Weights of a small audio-text matching model.
Model: 11.9M parameters, encoder activation gelu, encoder widths [48, 96, 192, 384], fusion encoder width 256, fusion encoder layers 7, fusion encoder norm rmsnorm.
Training: muon at rate 0.0072, 2800 steps, batches of 64.
Data: trained on single notes of musical instruments (NSynth), 184686 training examples, 1.0 epochs.
Rows from block 3 of the audio encoder of a small audio-text matching model, named by matrix and row number. Each number is 128 + 32 x the weight over its row's rms, rounded and kept within 0 to 255. All counts start at 0.
After each channel's rows are labels from the 100 clips, of 14976, where the channel reaches its highest value: "top examples" is what is common among them. Only what is clearly more common there than usual is listed. The data: single notes of musical instruments (NSynth).
# conv: 3x3 conv (encoder.blocks.3.conv.weight, 96x48x3x3, each kernel summed), inputs 0-47

conv.16 [166 149 116  49 134 187 120 129 178 146 127  83  70 127 100 114 109 104 129  56 156 125 137 104 142 124 124  73 119 118 148 109 104 130 113  68  87 103 130 150 149  57 167 146 162 121 133 106]
top examples: octave 7; pitch class C; note: C7; pitch class A#

conv.70 [ 54  85 182 156 151 144 184 149 142 133 105 116 134  57 102 158 115  96 150 161 123  92 135 155 140 100  96  90 143 139  85 126 110 134 130 102 146 191 149 119 110 181 180 115 151  83 118  91]
top examples: octave 6; octave 7

conv.9 [113 100  85  54  73 132 152  67 182 161 131 139 119 185 124 118 124 126 173 147 116 110 113 114 152 113 183 132 137 131 119 180 152 127 120 149  98 135 126 115 115 203  94 110 192 158 112  96]
top examples: octave 5; pitch class D#

conv.24 [ 98  84 158 118 141 141 140 167 168 149 115 172 183 140  92 100 116 103 150 127 110 124 107 130  96 171 132 111 106 152 129 131 122 194 119 117 163 168 176 155 180  73 104 156 124 141 136  29]
top examples: octave 6; octave 7; pitch class A

conv.35 [ 89  96  97 112 161  92  97 128  92 199 135  74 162 139 141 127 111 152 180 124 134 116  88 146 158 145 149 133 108 130  55 154 108 114  65 123  81 138 153 175 146  75 177 145 103  98 147 114]
top examples: octave 7; octave 6

conv.79 [105 121 145 176 109 100 167  70 119  89 116 128 160  68 130 143 121 181 191 136 136 128 152 112  69 136 150 144 120 162  88 130  81 108 110 136  69  59  72 122 118 112 167 112 106 128 161 150]
top examples: octave 6; mallet

conv.81 [112  68 142 106 138 105 148 178 145 101  65 138 136 107  80  94 112 192 170 104 167 117 137 128 127 133 162  82 104 178  98 155  86  88 138 107 111 182 106 141 119 139 187 113 130 164  77 138]
top examples: instrument family: bass; octave 7; pitch class E

conv.56 [149 130 155 140 162  46 133  45 118 133 124 120 141 109 146 128  96 109 113 182 156 112  82 142  45 104 175 122 144 187 131 136 167 143 153  96 162 121 136 121 153  75 138 101 105 104 114 104]
top examples: octave 7; synthetic; pitch class C; note: C7

conv.1 [145 150 202 113 132 145 120 107 130 145 123  83 175  84 110 130 139 101 120 158 133 173 135 145 127 144 104 108  69 116 121 163 149 234 120 190 145  80 119  90 106 109 107  96 139 104  93 157]
top examples: octave 6; pitch class C

conv.28 [125 134  99 110 178 127  81 122 116 100 119  83  58 108 156  85  83 172 113 130 143 108 130  90 108 166 167 128 126  70  79  95 125 192  81 140 103  76 153 133 124  93 118 139 170 161 125 161]
top examples: octave 2; keyboard

conv.41 [124  79 165  79  41  53 119 102  98 147 136 153  83 110 148 146 110 152 174 143 134 115 128 105 126 123 102 147  52  97 118 113 132 162 118 147 120 152 186 148  94  96 127 136 128 188 119 138]
top examples: octave 6; octave 7

conv.14 [142 177 139 171 105  53 105 138 187 105 110  96 103 135 127  87  96 146  94 101  92 116 116 133 161 131 125 131  72  43 118  83  84 136 122 103 175 130  82  99 154 133 127 100  88 124 143 104]
top examples: mallet; octave 7; pitch class E

conv.42 [136 139 161 113 130  95 136  95  84 119 154  93 141 106 103 128 114 128 171 169 148 133 129 144  88 120 158 117 220 220  97 120 136  51 144  86  85 113 159 125 152 122 125  83  99 130 145 115]
top examples: octave 5; pitch class A#; note: A#5; organ

conv.60 [131 146 164 122 135  60 149 122 134 168 136 185 126 112 134  92 112 135 167 102  92  89  77 106 200 123 136 118 200 152 167 122 146 174 129 111 161 148 123 109 169 150 119  75 136  64 120 155]
top examples: octave 6; octave 7; pitch class C

conv.58 [129 126  96 149 177 104  70 125  95 115 108 121 105 116 114 133 105 171 101 103  68 113 132 118  91 136 181 172 129 107 116 149 162  57 151 136 143 153 148 140 124 150  47 121 205 157 106 162]
top examples: octave 5; pitch class E; note: E5

conv.26 [105 212  98  85 116  57 125 158 145 151 152  87 121 117 127 111  86 130 131  75 126 131 170  83 161 129  95 160 107  86 132 166 136 164 139 187 119 114 108 133 135 165 133 113 112  59  94 151]
top examples: bass; octave 1; octave 0

conv.7 [ 55  83 147 135 126 157 101 130 167 155 102 119 134 141 108  87 127 137  96 114  63 107  75 151 119 155  72 129 101 110 103  95  73 141 133 122 174 151 192 108 104 147 115 157 197 134 139 163]
top examples: octave 6; octave 7; pitch class D#; note: D#7

conv.13 [111  70 154 104 132 111  67 100  71 152  80 146 161 146  82 138 123 111  76 142 182 160 131 107 119 174 135 104 123 129 180 107 143 108  94 140 153 133  41 126 155 105 146 177 132  94 141 148]
top examples: octave 7; pitch class C

conv.5 [131 155 136  83  99 111  67  89 102 174  67 110  89 132 153  81 103 179  76  72 135 155 174 127 115 135 132 103 141 104  90 150 114 129 137 112 185 122 116 156  72  91 123 110  91 156 129  90]
top examples: octave 6

conv.19 [114 109  89 122 160 183 116 169  42 111 104 153  69 131 100 141 134 111  74 122 101 142 155  87 134  95 157 174  78  95  78  89 106 116 135  76 105 108 161 120 173 133 121 148  96 103 121 144]
top examples: octave 2; keyboard

conv.87 [115 105  93  27 116 155 144 157 185 150 125 174 172 152 128 103 135  90 143 117 132 129 117  29 141 141 181 145 114 140 112 123 181 147 100 113 125  99 110 118 134 112 132 112 122  65 131 119]
top examples: octave 7; pitch class E

conv.55 [111 127 177 102  68 157  95 129 138 143 134 144 112  76  86 101 129  57  61 141 142 113  97 108  61 164 110 128  87 133 167  67 139 132 127 107 120 137 177 125 119 108  79 154  98 123 171 130]
top examples: octave 0

conv.52 [142 130 145  54 111  88 137 168 153 129 123 116 145 100 123 126 174 137 207  86 197  72 117 124 108 127 126 154 144 155 111  95 122 133 188 138  95 130  62 136  81 125 146  94  89 119 127 164]
top examples: octave 6; octave 7

conv.72 [142 126 123 130 110 132 107 144 103 103 129 147 157 103  89 132 132 203  59 196 107  87 161 122 100 159 185 124 137 137 146 124 115 147 214 123 150 109 174 162 116 119 139 165 106 186 120  86]
top examples: octave 5; pitch class E; note: E5; pitch class G#

conv.32 [167  75 104  93  98 133 144 128 159 131 192 175 115 109 130 154 139 131 139  98 139 161 159  69  97 100 128 122  87 137 217 115 100  68 125 129 146 126  82 143  82 107 130 111  58 136 127 112]
top examples: octave 6; pitch class A; pitch class C

conv.54 [119  92 148 146 171 122 122 184 160 117 122  93 144 124 114  87 113 144  20 140  91 154  84 106 181 121 189 104 134 171 164 123 145 125 153 108 133  90 146 120 105 147 114 148 174 111 137 185]
top examples: octave 5; pitch class E; note: E5

conv.92 [118 115 128 164 140 126 176 124  76 134 108  88 203 104 123 115 128 109 142 142 209 108 141 120 144 121  97 100 124 202 113  91 119 183 115 142 104 116 100  52 104 171 150 180 132 127 145 147]
top examples: octave 6; mallet

conv.36 [119 153 162 187 111 132 103 161 136  89 167  94 131 147 166 120 140 122 188  98  72 151 134 160 211 171 103  90 116 120 178 154  78 169 148 168 129  95 136 121  81 119 132 105 122 100 133  95]
top examples: octave 6; pitch class A#

conv.77 [108 138 147  98  97 173  92 111 127 197 118 158 115 148 178 160 107 119 153 115 109  71 168 135 107 155 134 118 114  88 111  74 142 131  77  41 105  93 122 197 111 145 123 136 161 104 155 119]
top examples: octave 7; mallet; pitch class E

conv.22 [137 157 233 104 102 158 173 104 100 139  89 133 148 123 106  89  99 134 108 169 168 105 151  87 111 110 100 162 115 134  90 109 170 114 149 136 115 154 110 150 136 156 216  98 142 163 116 152]
top examples: octave 6; pitch class G; note: G5

conv.90 [181 125 145 103 163 113 140 146  82 115 177 164  97 120 124 141 112 111 152 133 126 146 150 154 159 141  84  79 159 148 166 113 161 204 112 108  70  66 141 155  92  99 105 142  80 159 102  74]
top examples: synthetic; octave 7; octave 6

conv.11 [155 104  76 166 198  87 118 133 111 114 126  95 148 131 133  70  97 157 144 160 143 101  84  70 108 130 179 111  99 108  74 111 175 145 148 123 167 154 101 127  93 129  98 123 117 187 143 180]
top examples: octave 5; pitch class E; note: E5; pitch class: A

conv.37 [ 97 137 117 128 145 121 119 161 117  85 118 120 147 105  69 122 102 119  97 185 158  99 179 150  91 131 168 108 156 168 104 102  57 137 148 104 118 103 103 126 105 100 182  93 122 189 121  49]
top examples: octave 6; pitch class C; octave 7

conv.18 [ 88 118 116  96 135  83 144 131 102 167 152 102 104 119  78 149  73 132 130 128 117 161 168 170  66 141 104 169 143 122  62 175 105 185  85 138 119 118 131 119 170 121 118 147 151 115 211 111]
top examples: octave 0; guitar

conv.50 [119 127 131 130  91 163 119 117  86 167 156  79 169 162 124 110  93  96  32 145 131 120 111 109 145 135 158 131 192 128 142 147 130 168 116 112  93 173 153 163 143  85 131 119 145 199 123 187]
top examples: octave 5; octave 7

conv.43 [106 171 128 151 122  96 168 104 123 103 172  83 134 134 143 162 133 130 153 119  93 105 168 107 173 157  68 127 120 150 119 110 109 154  36 114 107  83 178 130  54 126  76 138 136 123  85 117]
top examples: octave 6; octave 7

conv.4 [165 187 168 110 124 164 197  84 101 108 153 126 138  64 161 116 181  88 152 115  94 155  93 146 109 118 134 115 107 165 174 162 143  92  76 123 130 118 147  88 135  93  95 131  79  99 104 145]
top examples: octave 6; octave 7; pitch class D; note: D7

conv.93 [103 100 136 188 190 106 177 121 165  99 124 157 142 153 143  88  93 105 132 107 131 108 135 132 178  79  96  61 131 154 130  91 121 113  79 122 100 174 194 133 140 127 158 109  72 103 134 163]
top examples: octave 7; octave 6; pitch class: C; note: B6