{
  "model": "audio-text matching model",
  "dataset": "single notes of musical instruments (NSynth)",
  "train_examples": 184686,
  "gain_aug_db": 10,
  "time_shift_ms": 50,
  "n_mels": 64,
  "hop_length": 160,
  "input": "log_mel",
  "spec_augment": false,
  "win_length": 512,
  "encoder_arch": "vgg",
  "encoder_norm": "batchnorm",
  "encoder_activation": "gelu",
  "encoder_depths": [3, 3, 8, 3],
  "encoder_kernel_size": 3,
  "encoder_stem": "deep",
  "encoder_widths": [48, 96, 192, 384],
  "encoder_downsampling": "avg",
  "fusion": "prefix",
  "tokenizer": "word",
  "vocab_size": 106,
  "fusion_encoder_width": 256,
  "fusion_encoder_layers": 7,
  "fusion_encoder_norm": "rmsnorm",
  "fusion_encoder_norm_position": "pre",
  "fusion_encoder_activation": "gelu",
  "fusion_encoder_mlp_ratio": 4,
  "fusion_encoder_head_dim": 32,
  "fusion_encoder_fused_qkv": false,
  "fusion_encoder_bias": "all",
  "fusion_encoder_qk_norm": true,
  "fusion_encoder_parallel_block": false,
  "fusion_encoder_dropout": 0.05,
  "fusion_encoder_inner_norm": false,
  "fusion_encoder_drop_path": 0.05,
  "fusion_encoder_positions": "learned",
  "fusion_encoder_connector": "mlp",
  "init": "kaiming_normal",
  "residual_init": "scaled_by_depth",
  "optimizer": "muon",
  "muon_scale": "match_rms_adamw",
  "lr": 0.0072,
  "momentum": 0.95,
  "nesterov": true,
  "orthogonalizer": "polar_express",
  "adamw_lr_other_params": 0.001,
  "grad_clip": 1.0,
  "steps": 2800,
  "batch_size": 64,
  "epochs": 1.0,
  "lr_schedule": "step",
  "warmup_steps": 140,
  "weight_decay": 0.3,
  "adamw_weight_decay_other_params": 0.05
}
Rows from block 3 of the audio encoder of a small audio-text matching model, named by matrix and row number. Each number is 128 + 24 x the weight over its row's rms, rounded and kept within 0 to 255. All counts start at 0. Numbers have three digits each.
Before each channel's rows are labels from the 100 clips, of 14976, where the channel reaches its highest value: "strongest on" is what is common among them; "peak in band" is the frequency band that holds the peak. Only what is clearly more common there than usual is listed. The data: single notes of musical instruments (NSynth).
# conv: 3x3 conv (encoder.blocks.3.conv.weight, 96x48x3x3, each kernel summed), inputs 0-47

strongest on: octave 7; pitch class C; octave 6; pitch class A
peak in band: 4000 to 8000 Hz
conv.69:126121157124112061106118126184137112106093092104154119133105080161134127123123124123138122118116166130139143107145118113096106134099081115153099

strongest on: octave 7; mallet; octave 6
peak in band: 2000 to 4000 Hz
conv.3:118119160143130098140152126116114057150179176131136111136120147099098157100106102136137137129118124111111129154114158133148090137129071148133117

strongest on: octave 2; keyboard
peak in band: 0 to 250 Hz
conv.88:123136119120108123100118097140109113086137185111141105130114098209132153158150117092123121133149114089097156149148139107142147116118124099118134

strongest on: octave 2; keyboard
peak in band: 0 to 250 Hz
conv.53:105142125124139120084128131105115122098105079117140157105125076119122167116167074133121088107154140152132142137125136134147131155125124071157152

strongest on: octave 7; pitch class F#; note: F#7; instrument family: mallet
peak in band: 2000 to 4000 Hz
conv.63:145144147136149118084110116172146041115132167131121143111123127172099100105106149129118146119140125138158091132165121116129122139104147103133133

strongest on: pitch class A; pitch class E; octave 7; note: E7
peak in band: 2000 to 4000 Hz
conv.8:115125074151119107132140124100125110121140128131135159106115143122114198125131131104148098146114155162139128152077110110120139104121125094113195

strongest on: octave 7; instrument family: bass; pitch class E
peak in band: 2000 to 4000 Hz
conv.25:162151127147092130124145105076137136170177140124106155144116145163107116144128086171131152128135101127127141129141106153132130131136060133111097

strongest on: synthetic; bass; octave 6; octave 7
peak in band: 1000 to 2000 Hz
conv.61:134111112105093128108099089112141152122162136111116156153120097121106102181097193100095113144115125168138160137147122145138155144126097115135131

strongest on: octave 2; mallet
peak in band: 0 to 250 Hz
conv.67:134097147080184172087115106124118128129174144094104132094148129093108113090127128125090127121131132118105134132112115109123104136119156126135182

strongest on: octave 2; keyboard
peak in band: 0 to 250 Hz
conv.51:102097085126117087104131121107119126106129112114123137102158079119133133110104121122139069144127134111165105138158172103137176123114172116119151

strongest on: pitch class E; octave 5; pitch class A; note: E5
peak in band: 500 to 1000 Hz
conv.49:172122168121129148132119090135121149115141137112110137147161098119137115123121164094114096119126126154158094120140130121095143172127160064082148

strongest on: octave 6; pitch class G#; octave 7; note: G#7
peak in band: 1000 to 2000 Hz
conv.39:126149164115163095124121090110131119189166094151156104126158115127147141095150122147135115136122077117118137098095113116137131135151123106105078

strongest on: octave 4; octave 5; pitch class A#; pitch class B
peak in band: 500 to 1000 Hz
conv.66:137099114102132103169114138116094133186153107136128098120119143116106110120107140068148175123132097131097142092114120106097134155130162139139159

strongest on: mallet; octave 6; octave 7
peak in band: 500 to 1000 Hz
conv.0:103130118092174170095083147152101141118100122079120106140141150118102129132146112119101109137147146125132108099110141188112096095119152119118145

strongest on: octave 2; octave 7
peak in band: 250 to 500 Hz
conv.86:118100133109148161104096179099110123128144123149088115123139130088139179119139098183107114105113156103108145106122127127134138135115182099119139

strongest on: pitch class C#; octave 4; note: C#4
peak in band: 500 to 1000 Hz
conv.30:088095146154102105121164107104118104121113120109109155135114133118090164081120170161129130136105115103126135124094085138100147147111079109125152

strongest on: octave 7; pitch class C; note: C7
peak in band: 1000 to 2000 Hz
conv.91:140114138111127086108109107151101167152085117123090089121128126142149114095175121122128153118164166090153131119122172143118142172148109117113134

strongest on: synthetic; bass; octave 6; octave 7
peak in band: 1000 to 2000 Hz
conv.23:183117174132150144182133130135142129146182126130131148112110093132118102130121156138099113168120134153121092114134176149173142141112119142135151

strongest on: synthetic; octave 6; octave 7
peak in band: 1000 to 2000 Hz
conv.64:139156103146103138175120132121158113088073146115108134155129143130137113113139162122166182123165127108110135113107130104132165178137110158119111

strongest on: octave 4; pitch class A#; note: A#4; pitch class F
peak in band: 500 to 1000 Hz
conv.80:140142069151099152121129148138138079096131123131096133127136080133099168098135148077114128124139109106145104149137119114098165100109158131154131

strongest on: synthetic; octave 6; octave 7; mallet
peak in band: 2000 to 4000 Hz
conv.59:105093130124129119131126151104141080145107129145130106101114137102118123202112171178097124187116104126124110164148143109116114120148144122136129

strongest on: keyboard; octave 7
peak in band: 0 to 250 Hz
conv.29:114125107157150144128172153141111131116110103156155116112102099149129152106158158148176066108131097170162121149117111131144117118143126117154163

strongest on: octave 4; pitch class A; note: A4; pitch class: G#
peak in band: 0 to 250 Hz
conv.71:154098141133142132141098139103142145089088091136170103082114108150157112141109103147122160146104112122126098096122130138104141108090095132135177

strongest on: octave 4; pitch class A#; note: A#4
peak in band: 500 to 1000 Hz
conv.62:098129146112105177162091162108134152178134134107118132120139104119074116134131107156164138126138152111127107100124150131125090141120147190121117

strongest on: octave 7; pitch class C; note: C7
peak in band: 2000 to 4000 Hz
conv.68:129089131085114157170128146154107130157115141097115148152094112099099124103095133091106150120128154088106127107091168152110109125124117106121090

strongest on: pitch class A#; octave 7; octave 6
peak in band: 2000 to 4000 Hz
conv.44:138163140117121156134108129091130086165137116120125139146124152141147162097111186130166148130107073144135061115125127113136146103132115154127119

strongest on: pitch class E; pitch class A; octave 7
peak in band: 500 to 1000 Hz
conv.40:108139198132176128072100131133120147171158118119117112124147156115155121111148157140099138115128107153116130139098126107128142121163126172092127

strongest on: octave 2; keyboard
peak in band: 0 to 250 Hz
conv.47:122104087156158179137122123103124135095149103156129129113146102136126129138086146117120099179111144104118100112135157143093128105141114125116196

strongest on: octave 6; octave 7; mallet
peak in band: 2000 to 4000 Hz
conv.84:135101099143112154120076162158120159104109133102071106092099134113139156114146121173102143093177134119136126117142124133133137161132128104153144

strongest on: synthetic; bass; octave 5; octave 7
peak in band: 500 to 1000 Hz
conv.17:105147136139127109142111110089181070106108117135132115130122129137137093103158103111107140160121156097110148151125164187099125100134148124134096

strongest on: octave 7
peak in band: 2000 to 4000 Hz
conv.65:120090146156160093136156089116146098146171127101109126131139183121109097125111152107145150130108095152146091121144136116098114119117166120115085

strongest on: octave 5; pitch class G; note: G5
peak in band: 1000 to 2000 Hz
conv.48:123112171161086166090096138126122137171094111135116108178150147117128143134122123095147158135123135152133102178146110098141154163118149148137136

strongest on: pitch class G#; octave 5; note: G#5; note: C6
peak in band: 2000 to 4000 Hz
conv.85:121134088179141094123132105115108144126122143141127144149112208125114104090132129142118119151140094118146138151115123079120097182128107124122149

strongest on: octave 7; pitch class A
peak in band: 2000 to 4000 Hz
conv.73:128105131150155126157133219150134119123140160127102103121136155119135149140137167171095135086127138145114117158143120134108151097161113121108140

strongest on: octave 2; keyboard
peak in band: 0 to 250 Hz
conv.21:134155097151138137078103108129137129109165106104118097074138144162125138150124114075073120112124175151114119130145149114118143108141122111136160

strongest on: octave 4; octave 5; pitch class C; note: C5
peak in band: 0 to 250 Hz
conv.20:159125112134116105114105137081093153110102136131167095150150086128137121124139135099126142099145078097111112125141124112091099104142089087145093

strongest on: source: synthetic; octave 7; pitch class E; pitch class A
peak in band: 2000 to 4000 Hz
conv.10:107102122107095152173136108140093135127161151114132103107188147145122144114112099074151135143158108126083117135155135136081154139137105128119119

strongest on: octave 6; octave 7
peak in band: 1000 to 2000 Hz
conv.33:102095111087120122132096166134112111100092143085127160112146131121096168154135110144147124114103099115125100098110159144129151129146088160140083

strongest on: synthetic; octave 7
peak in band: 2000 to 4000 Hz
conv.2:144130097081109107104139108167081160103114139096116110104122122101106114104168087139168124141096119129131128138091176125161109100131137143136124

strongest on: octave 5; pitch class D; note: D5; pitch class G
peak in band: 500 to 1000 Hz
conv.95:139117177137109135148094175131140118180126118114119093128124161112139112144122125070140102079132143098167120142133117112150140169130122138151163

strongest on: octave 7; pitch class C; note: C7
peak in band: 1000 to 2000 Hz
conv.74:143104075160150171142083120169155127104124119125101133152163115137123139073148110123143142175137126128112138111121121122108086085120140125150107

strongest on: octave 7; mallet; pitch class F#; note: F#7
peak in band: 2000 to 4000 Hz
conv.46:121117159123134162153089088132102174153131131123135135123099106122087141139099163131191129104124081134159121131152104145097122141148089122131128

strongest on: octave 6; pitch class: C; octave 7; note: B6
peak in band: 2000 to 4000 Hz
conv.57:108144127136129081141161138152122129093114114106105136159146147123117120076114131183140149100132171116130114126122124114126156128092052144140144

strongest on: octave 2; keyboard
peak in band: 0 to 250 Hz
conv.38:144121092153127118116120131074113125148096154144145085118118088106178105091118136122097115162117135115146136111138158130121181095112119151106100

strongest on: guitar; octave 6
peak in band: 500 to 1000 Hz; 250 to 500 Hz
conv.27:116111147145116093144155160174096158124125145130067161140092102114185132124139149102101119139143155147114152146125106148134127119143141110168151

strongest on: octave 2; keyboard; pitch class G
peak in band: 0 to 250 Hz
conv.82:139096101151074128095115150147101093119074136124110137116142136140133194147109116161122116105125147089150100126134108121121128124173140120098106

strongest on: pitch class A#; octave 6; note: A#5; octave 7
peak in band: 500 to 1000 Hz
conv.89:103128125098125107131076161185126153089131123146087086121105128132119146115145123121149131104142092141117132106124172123130125118108064095144131

strongest on: synthetic; octave 6; bass; octave 7
peak in band: 500 to 1000 Hz
conv.15:094179169126116114132096123161131132100082152131159128148141131159161121096166132137114131121169105123098150101095118077111149122142112108128118