config.yaml
spec_augment: false
fusion: "prefix"
tokenizer: "word"
fusion_encoder_width: 256
fusion_encoder_head_dim: 32
fusion_encoder_fused_qkv: false
fusion_encoder_inner_norm: false
fusion_encoder_drop_path: 0.05
max_steps: 2800
Rows from block 2 of the audio encoder of a small audio-text matching model, named by matrix and row number. Each number is 128 + 32 x the weight over its row's rms, rounded and kept within 0 to 255. All counts start at 0. Numbers have three digits each.
After each channel's rows are labels from the 100 clips, of 14976, where the channel reaches its highest value: "top examples" is what is common among them; "band" is the frequency band that holds the peak. Only what is clearly more common there than usual is listed. The data: single notes of musical instruments (NSynth). In brackets: how many of the 100.
# conv: 3x3 conv (encoder.blocks.2.conv.weight, 48x48x3x3, each kernel summed), inputs 0-47

conv.43:077163089151170093108133095086078096155110109118129144170058098062117151081146162121148131085193094115148135124122133119075144102108137102162100
top examples: octave 6 (57)
band: 2000 to 4000 Hz (45)

conv.29:123124206146141116102147091095169142113083106163135149076136132196130155142109154214128177197108115140098085143104114160098159111135124128106105
top examples: octave 7 (63); pitch class A# (35); pitch class: C (25)
band: 1000 to 2000 Hz (40)

conv.24:157141115148085196091168132076124101110117088106169098067066104127118131070135117097094115149078127099139075130089126067143119124117090154124100
top examples: octave 7 (54); octave 6 (34); mallet (29); pitch class B (28)
band: 2000 to 4000 Hz (44)

conv.18:098118154135116186125118127105211101128125114147157159105092156183120150092090123202111114122123125073137170124110160203138150109167087115134085
top examples: synthetic (62); octave 7 (49); bass (45); octave 6 (37)
band: 2000 to 4000 Hz (59)

conv.9:166154098077151096133090145167090127105120134099173182125128113161117161143118147155125149095186153138133148169113191110070148131153130073211113
top examples: synthetic (62); octave 6 (41); octave 7 (40)
band: 2000 to 4000 Hz (46); 1000 to 2000 Hz (43)

conv.12:096124255137096122126149109113183091122103127168131184058139100181118133113086104163108144150104114131151138108153101116108137133096091131113123
top examples: octave 7 (47); pitch class G (33); octave 6 (30)
band: 2000 to 4000 Hz (52)

conv.32:187139109059130121116131114185170162148155144147129139114201155113144182141121118132173119118119141056092107110200127060138105146105134103116115
top examples: octave 7 (52); pitch class B (30)
band: 2000 to 4000 Hz (54)

conv.40:058102111085107093090132115148090128122136133124146144098079083131138171152103126100078090158113186081130105097137065089127103185151082143088109
top examples: pitch class C# (72); octave 4 (70); note: C#4 (67)
band: 0 to 250 Hz (75)

conv.41:099138114124069174130148114089176194127102124073204096146155180159114098093133141136118132083077096094115187120162134144160148114102151118106142
top examples: octave 7 (38); mallet (37); pitch class C (26)
band: 4000 to 8000 Hz (58)

conv.38:044138152117116116148134111155055117156153141134113116083191121081123096172154109097098152157149144140184076110172154071129111131117081147132101
top examples: octave 6 (44); octave 7 (36)
band: 1000 to 2000 Hz (45)

conv.42:116122129109109075148089111151205108105147117203097170168186121177121179125100155165113125158112134124078084133187132156108139111121160143167109
top examples: octave 7 (75); synthetic (69); bass (46); pitch class: G# (26)
band: 2000 to 4000 Hz (59)

conv.47:109109105185115106133160139126097195120123121094115042130129146133116132106116119091066119142065084147103151138124119128109145093077180175169184
top examples: synthetic (65); bass (44); octave 7 (40); instrument family: mallet (29)
band: 2000 to 4000 Hz (47)

conv.20:139113187117134095125111139191183171111125133134090177108190145188099141151149150199084160092128096112130108151104113159102088131147156071133127
top examples: octave 7 (75); synthetic (65); pitch class C (39); note: C7 (25)
band: 2000 to 4000 Hz (63)

conv.27:198154101152092150164162149084151109150135133056118087164109148110136099107149116088145092141103168111108159179114143064124141147100109175141061
top examples: octave 2 (40); keyboard (38); pitch class E (37); note: E5 (35)
band: 500 to 1000 Hz (49); 0 to 250 Hz (42)

conv.6:160127157089099099177096120079179132122123098163109171098080149147116128115097092138136117166136154017158120106080127122141105096093079131104120
top examples: octave 7 (49); octave 6 (38); pitch class G (27)
band: 2000 to 4000 Hz (61)

conv.21:100091102080105162153165141109104094069089083156138091108076099110143113156122141099114096096111139108078070119113167076068126142139094159160167
top examples: octave 7 (41); octave 6 (34); mallet (33)
band: 2000 to 4000 Hz (45); 1000 to 2000 Hz (44)

conv.39:089129079048150147195114171134123121137104115198110148145129085099090176126136134132091114169189114136158105178144134124124090078114106099137094
top examples: octave 5 (46); octave 6 (40)
band: 500 to 1000 Hz (48); 250 to 500 Hz (26)

conv.45:133142191107092073132041137081160073123104111134100123100123063155121116134150099143149088142082134103106150103090102159150127126088056123130130
top examples: octave 7 (71); synthetic (64); pitch class C (32)
band: 2000 to 4000 Hz (62)

conv.13:190108122151116171134151112129140118110106114211142137108148131129101141131165056081085151042103112131131163141139148093124124117117180176106073
top examples: octave 7 (60); pitch class G# (33)
band: 2000 to 4000 Hz (58)

conv.16:098148074085104143136132169127117059113108156127101072091165081102079146122142085095104163144113178093125136159118144096122056126179124137145081
top examples: octave 6 (71); keyboard (34)
band: 500 to 1000 Hz (63)

conv.15:137102104144105127102089088109056116133098153067148099117108121102097146106098159095130079063219134112132109158105117117146164171143105072146118
top examples: octave 5 (53)
band: 250 to 500 Hz (50)

conv.30:163106084081081128128133148075062106086093156095101097098151109091073121121086096135096113149075131087151082129085118095164112129165097156146106
top examples: pitch class C (35); octave 8 (30); note: C8 (30); mallet (27)
band: 4000 to 8000 Hz (59)

conv.19:193125125105090202080133124160118121128074112140123157162148103133126159156125103122107201141131138165118119134194095172134114115097215140135093
top examples: octave 7 (46)
band: 2000 to 4000 Hz (52)

conv.44:106128151190135107074087131185099126152147109116167136102173150098106139225153097149074156170133134121107157102167123173094081138109132143114154
top examples: octave 5 (73); pitch class E (44); note: E5 (42); pitch class: A (28)
band: 500 to 1000 Hz (48)

conv.4:145166152090127100093144131114111134140128128126191133181098184070101161067157092135163155089103120134111084130102083146106158117130192054112123
top examples: pitch class C (34); instrument family: mallet (34); octave 7 (32); octave 8 (28)
band: 4000 to 8000 Hz (64)

conv.31:102118108137136099126106110119103137156150052129137171119125107098085140142096160107048114146185068095112090124089177109145091095141156090167079
top examples: octave 5 (42); octave 6 (33)
band: 500 to 1000 Hz (34); 250 to 500 Hz (29)

conv.22:052119142101166151122149130143146112183137134106145133144110065117148103121170123081100115172185153108159119165123121093140079148073096077193097
top examples: octave 6 (46); pitch class D# (27)
band: 500 to 1000 Hz (36)

conv.17:117140138112138078093125108147155125172149109102038126149160108146117123101088104100186087086138118137114167087203124103107177109082094084116141
top examples: pitch class C (31); octave 7 (30); octave 8 (26); note: C8 (26)
band: 2000 to 4000 Hz (50)

conv.11:095135094136160057165084149116110126122127133177132150101121118091107168134120133154108100143203117088194115132070152106154089157205140091134112
top examples: octave 6 (43)
band: 250 to 500 Hz (26)

conv.0:068122112100137124087144119117099127103122147151120108073126090098146091132130124098103124182066134117105109077091123110187125099210084133057101
top examples: octave 6 (81); mallet (27)
band: 1000 to 2000 Hz (46); 500 to 1000 Hz (44)

conv.7:135158142149113089113084125182129156101096090112170088141152102115104122056123146136142200182092088168129135127194113097084144123077136109104158
top examples: octave 6 (39); octave 7 (33); pitch class C (30); octave 8 (25)
band: 2000 to 4000 Hz (45)

conv.33:056148114100122130137110146129116167140136136125083106077159063090115104156116133068071106168183136074126084112152182147096113121074154124147136
top examples: octave 7 (83); pitch class F# (35); note: F#7 (33); instrument family: mallet (31)
band: 2000 to 4000 Hz (67)

conv.8:149110123233115140142124102157148100136107108158084124124089129153101110197142134095096186130121111126113126121091075131115104085085096207119118
top examples: octave 5 (94); pitch class E (92); note: E5 (90)
band: 1000 to 2000 Hz (89)

conv.25:135157124077158120153117113126079113154132126115120106131154124118113070131128172078053058227180077129109142135130157119112104098127099104153123
top examples: octave 6 (35); pitch class D# (31)
band: 500 to 1000 Hz (42)

conv.28:147101223201085135119130141120189108102090105160142172092126104162095176167153104181081148143109109128129160152111141134128149112089128133087140
top examples: octave 7 (55); pitch class G# (35)
band: 2000 to 4000 Hz (48)

conv.3:095119124101049141158137126132153141167159110082149146192161107097137101102215126178076085124140117133121106100143139152120127112130202160114161
top examples: octave 7 (35); octave 6 (34); pitch class C (30); octave 8 (25)
band: 2000 to 4000 Hz (52)

conv.36:165111171132118157127143144220060159100102110139159138132151169182114085104112130111097149103135133130146120100152107186136127140138195096135200
top examples: bass (47); octave 7 (27); pitch class: C (27)
band: 2000 to 4000 Hz (45)

conv.5:158139071196137077114081134136131127125120119077103083104110140109096121224124114128156128111103111159117173106139115062090097108106184160136114
top examples: pitch class F (28)
band: 250 to 500 Hz (39)

conv.1:125160122116095130070102134094064104102107155164165039119075105094151130160130114093091166167159118153165089116124106135120091157129162091136076
top examples: octave 4 (84); pitch class D (50); note: D4 (44); pitch class: C# (42)
band: 0 to 250 Hz (93)

conv.46:113108119114132085185100086108102120181126163110123118136077107121208092116126143119085120114088115140156149176141074094105142121046121127194126
top examples: synthetic (63); bass (58); octave 7 (29)
band: 500 to 1000 Hz (54)

conv.34:077134110124143080087094136126149160087082110154150088104171155162123150176078116141135179134062108060099152093112107104116155114109148100137189
top examples: synthetic (60); bass (44); octave 6 (36); octave 7 (33)
band: 2000 to 4000 Hz (51)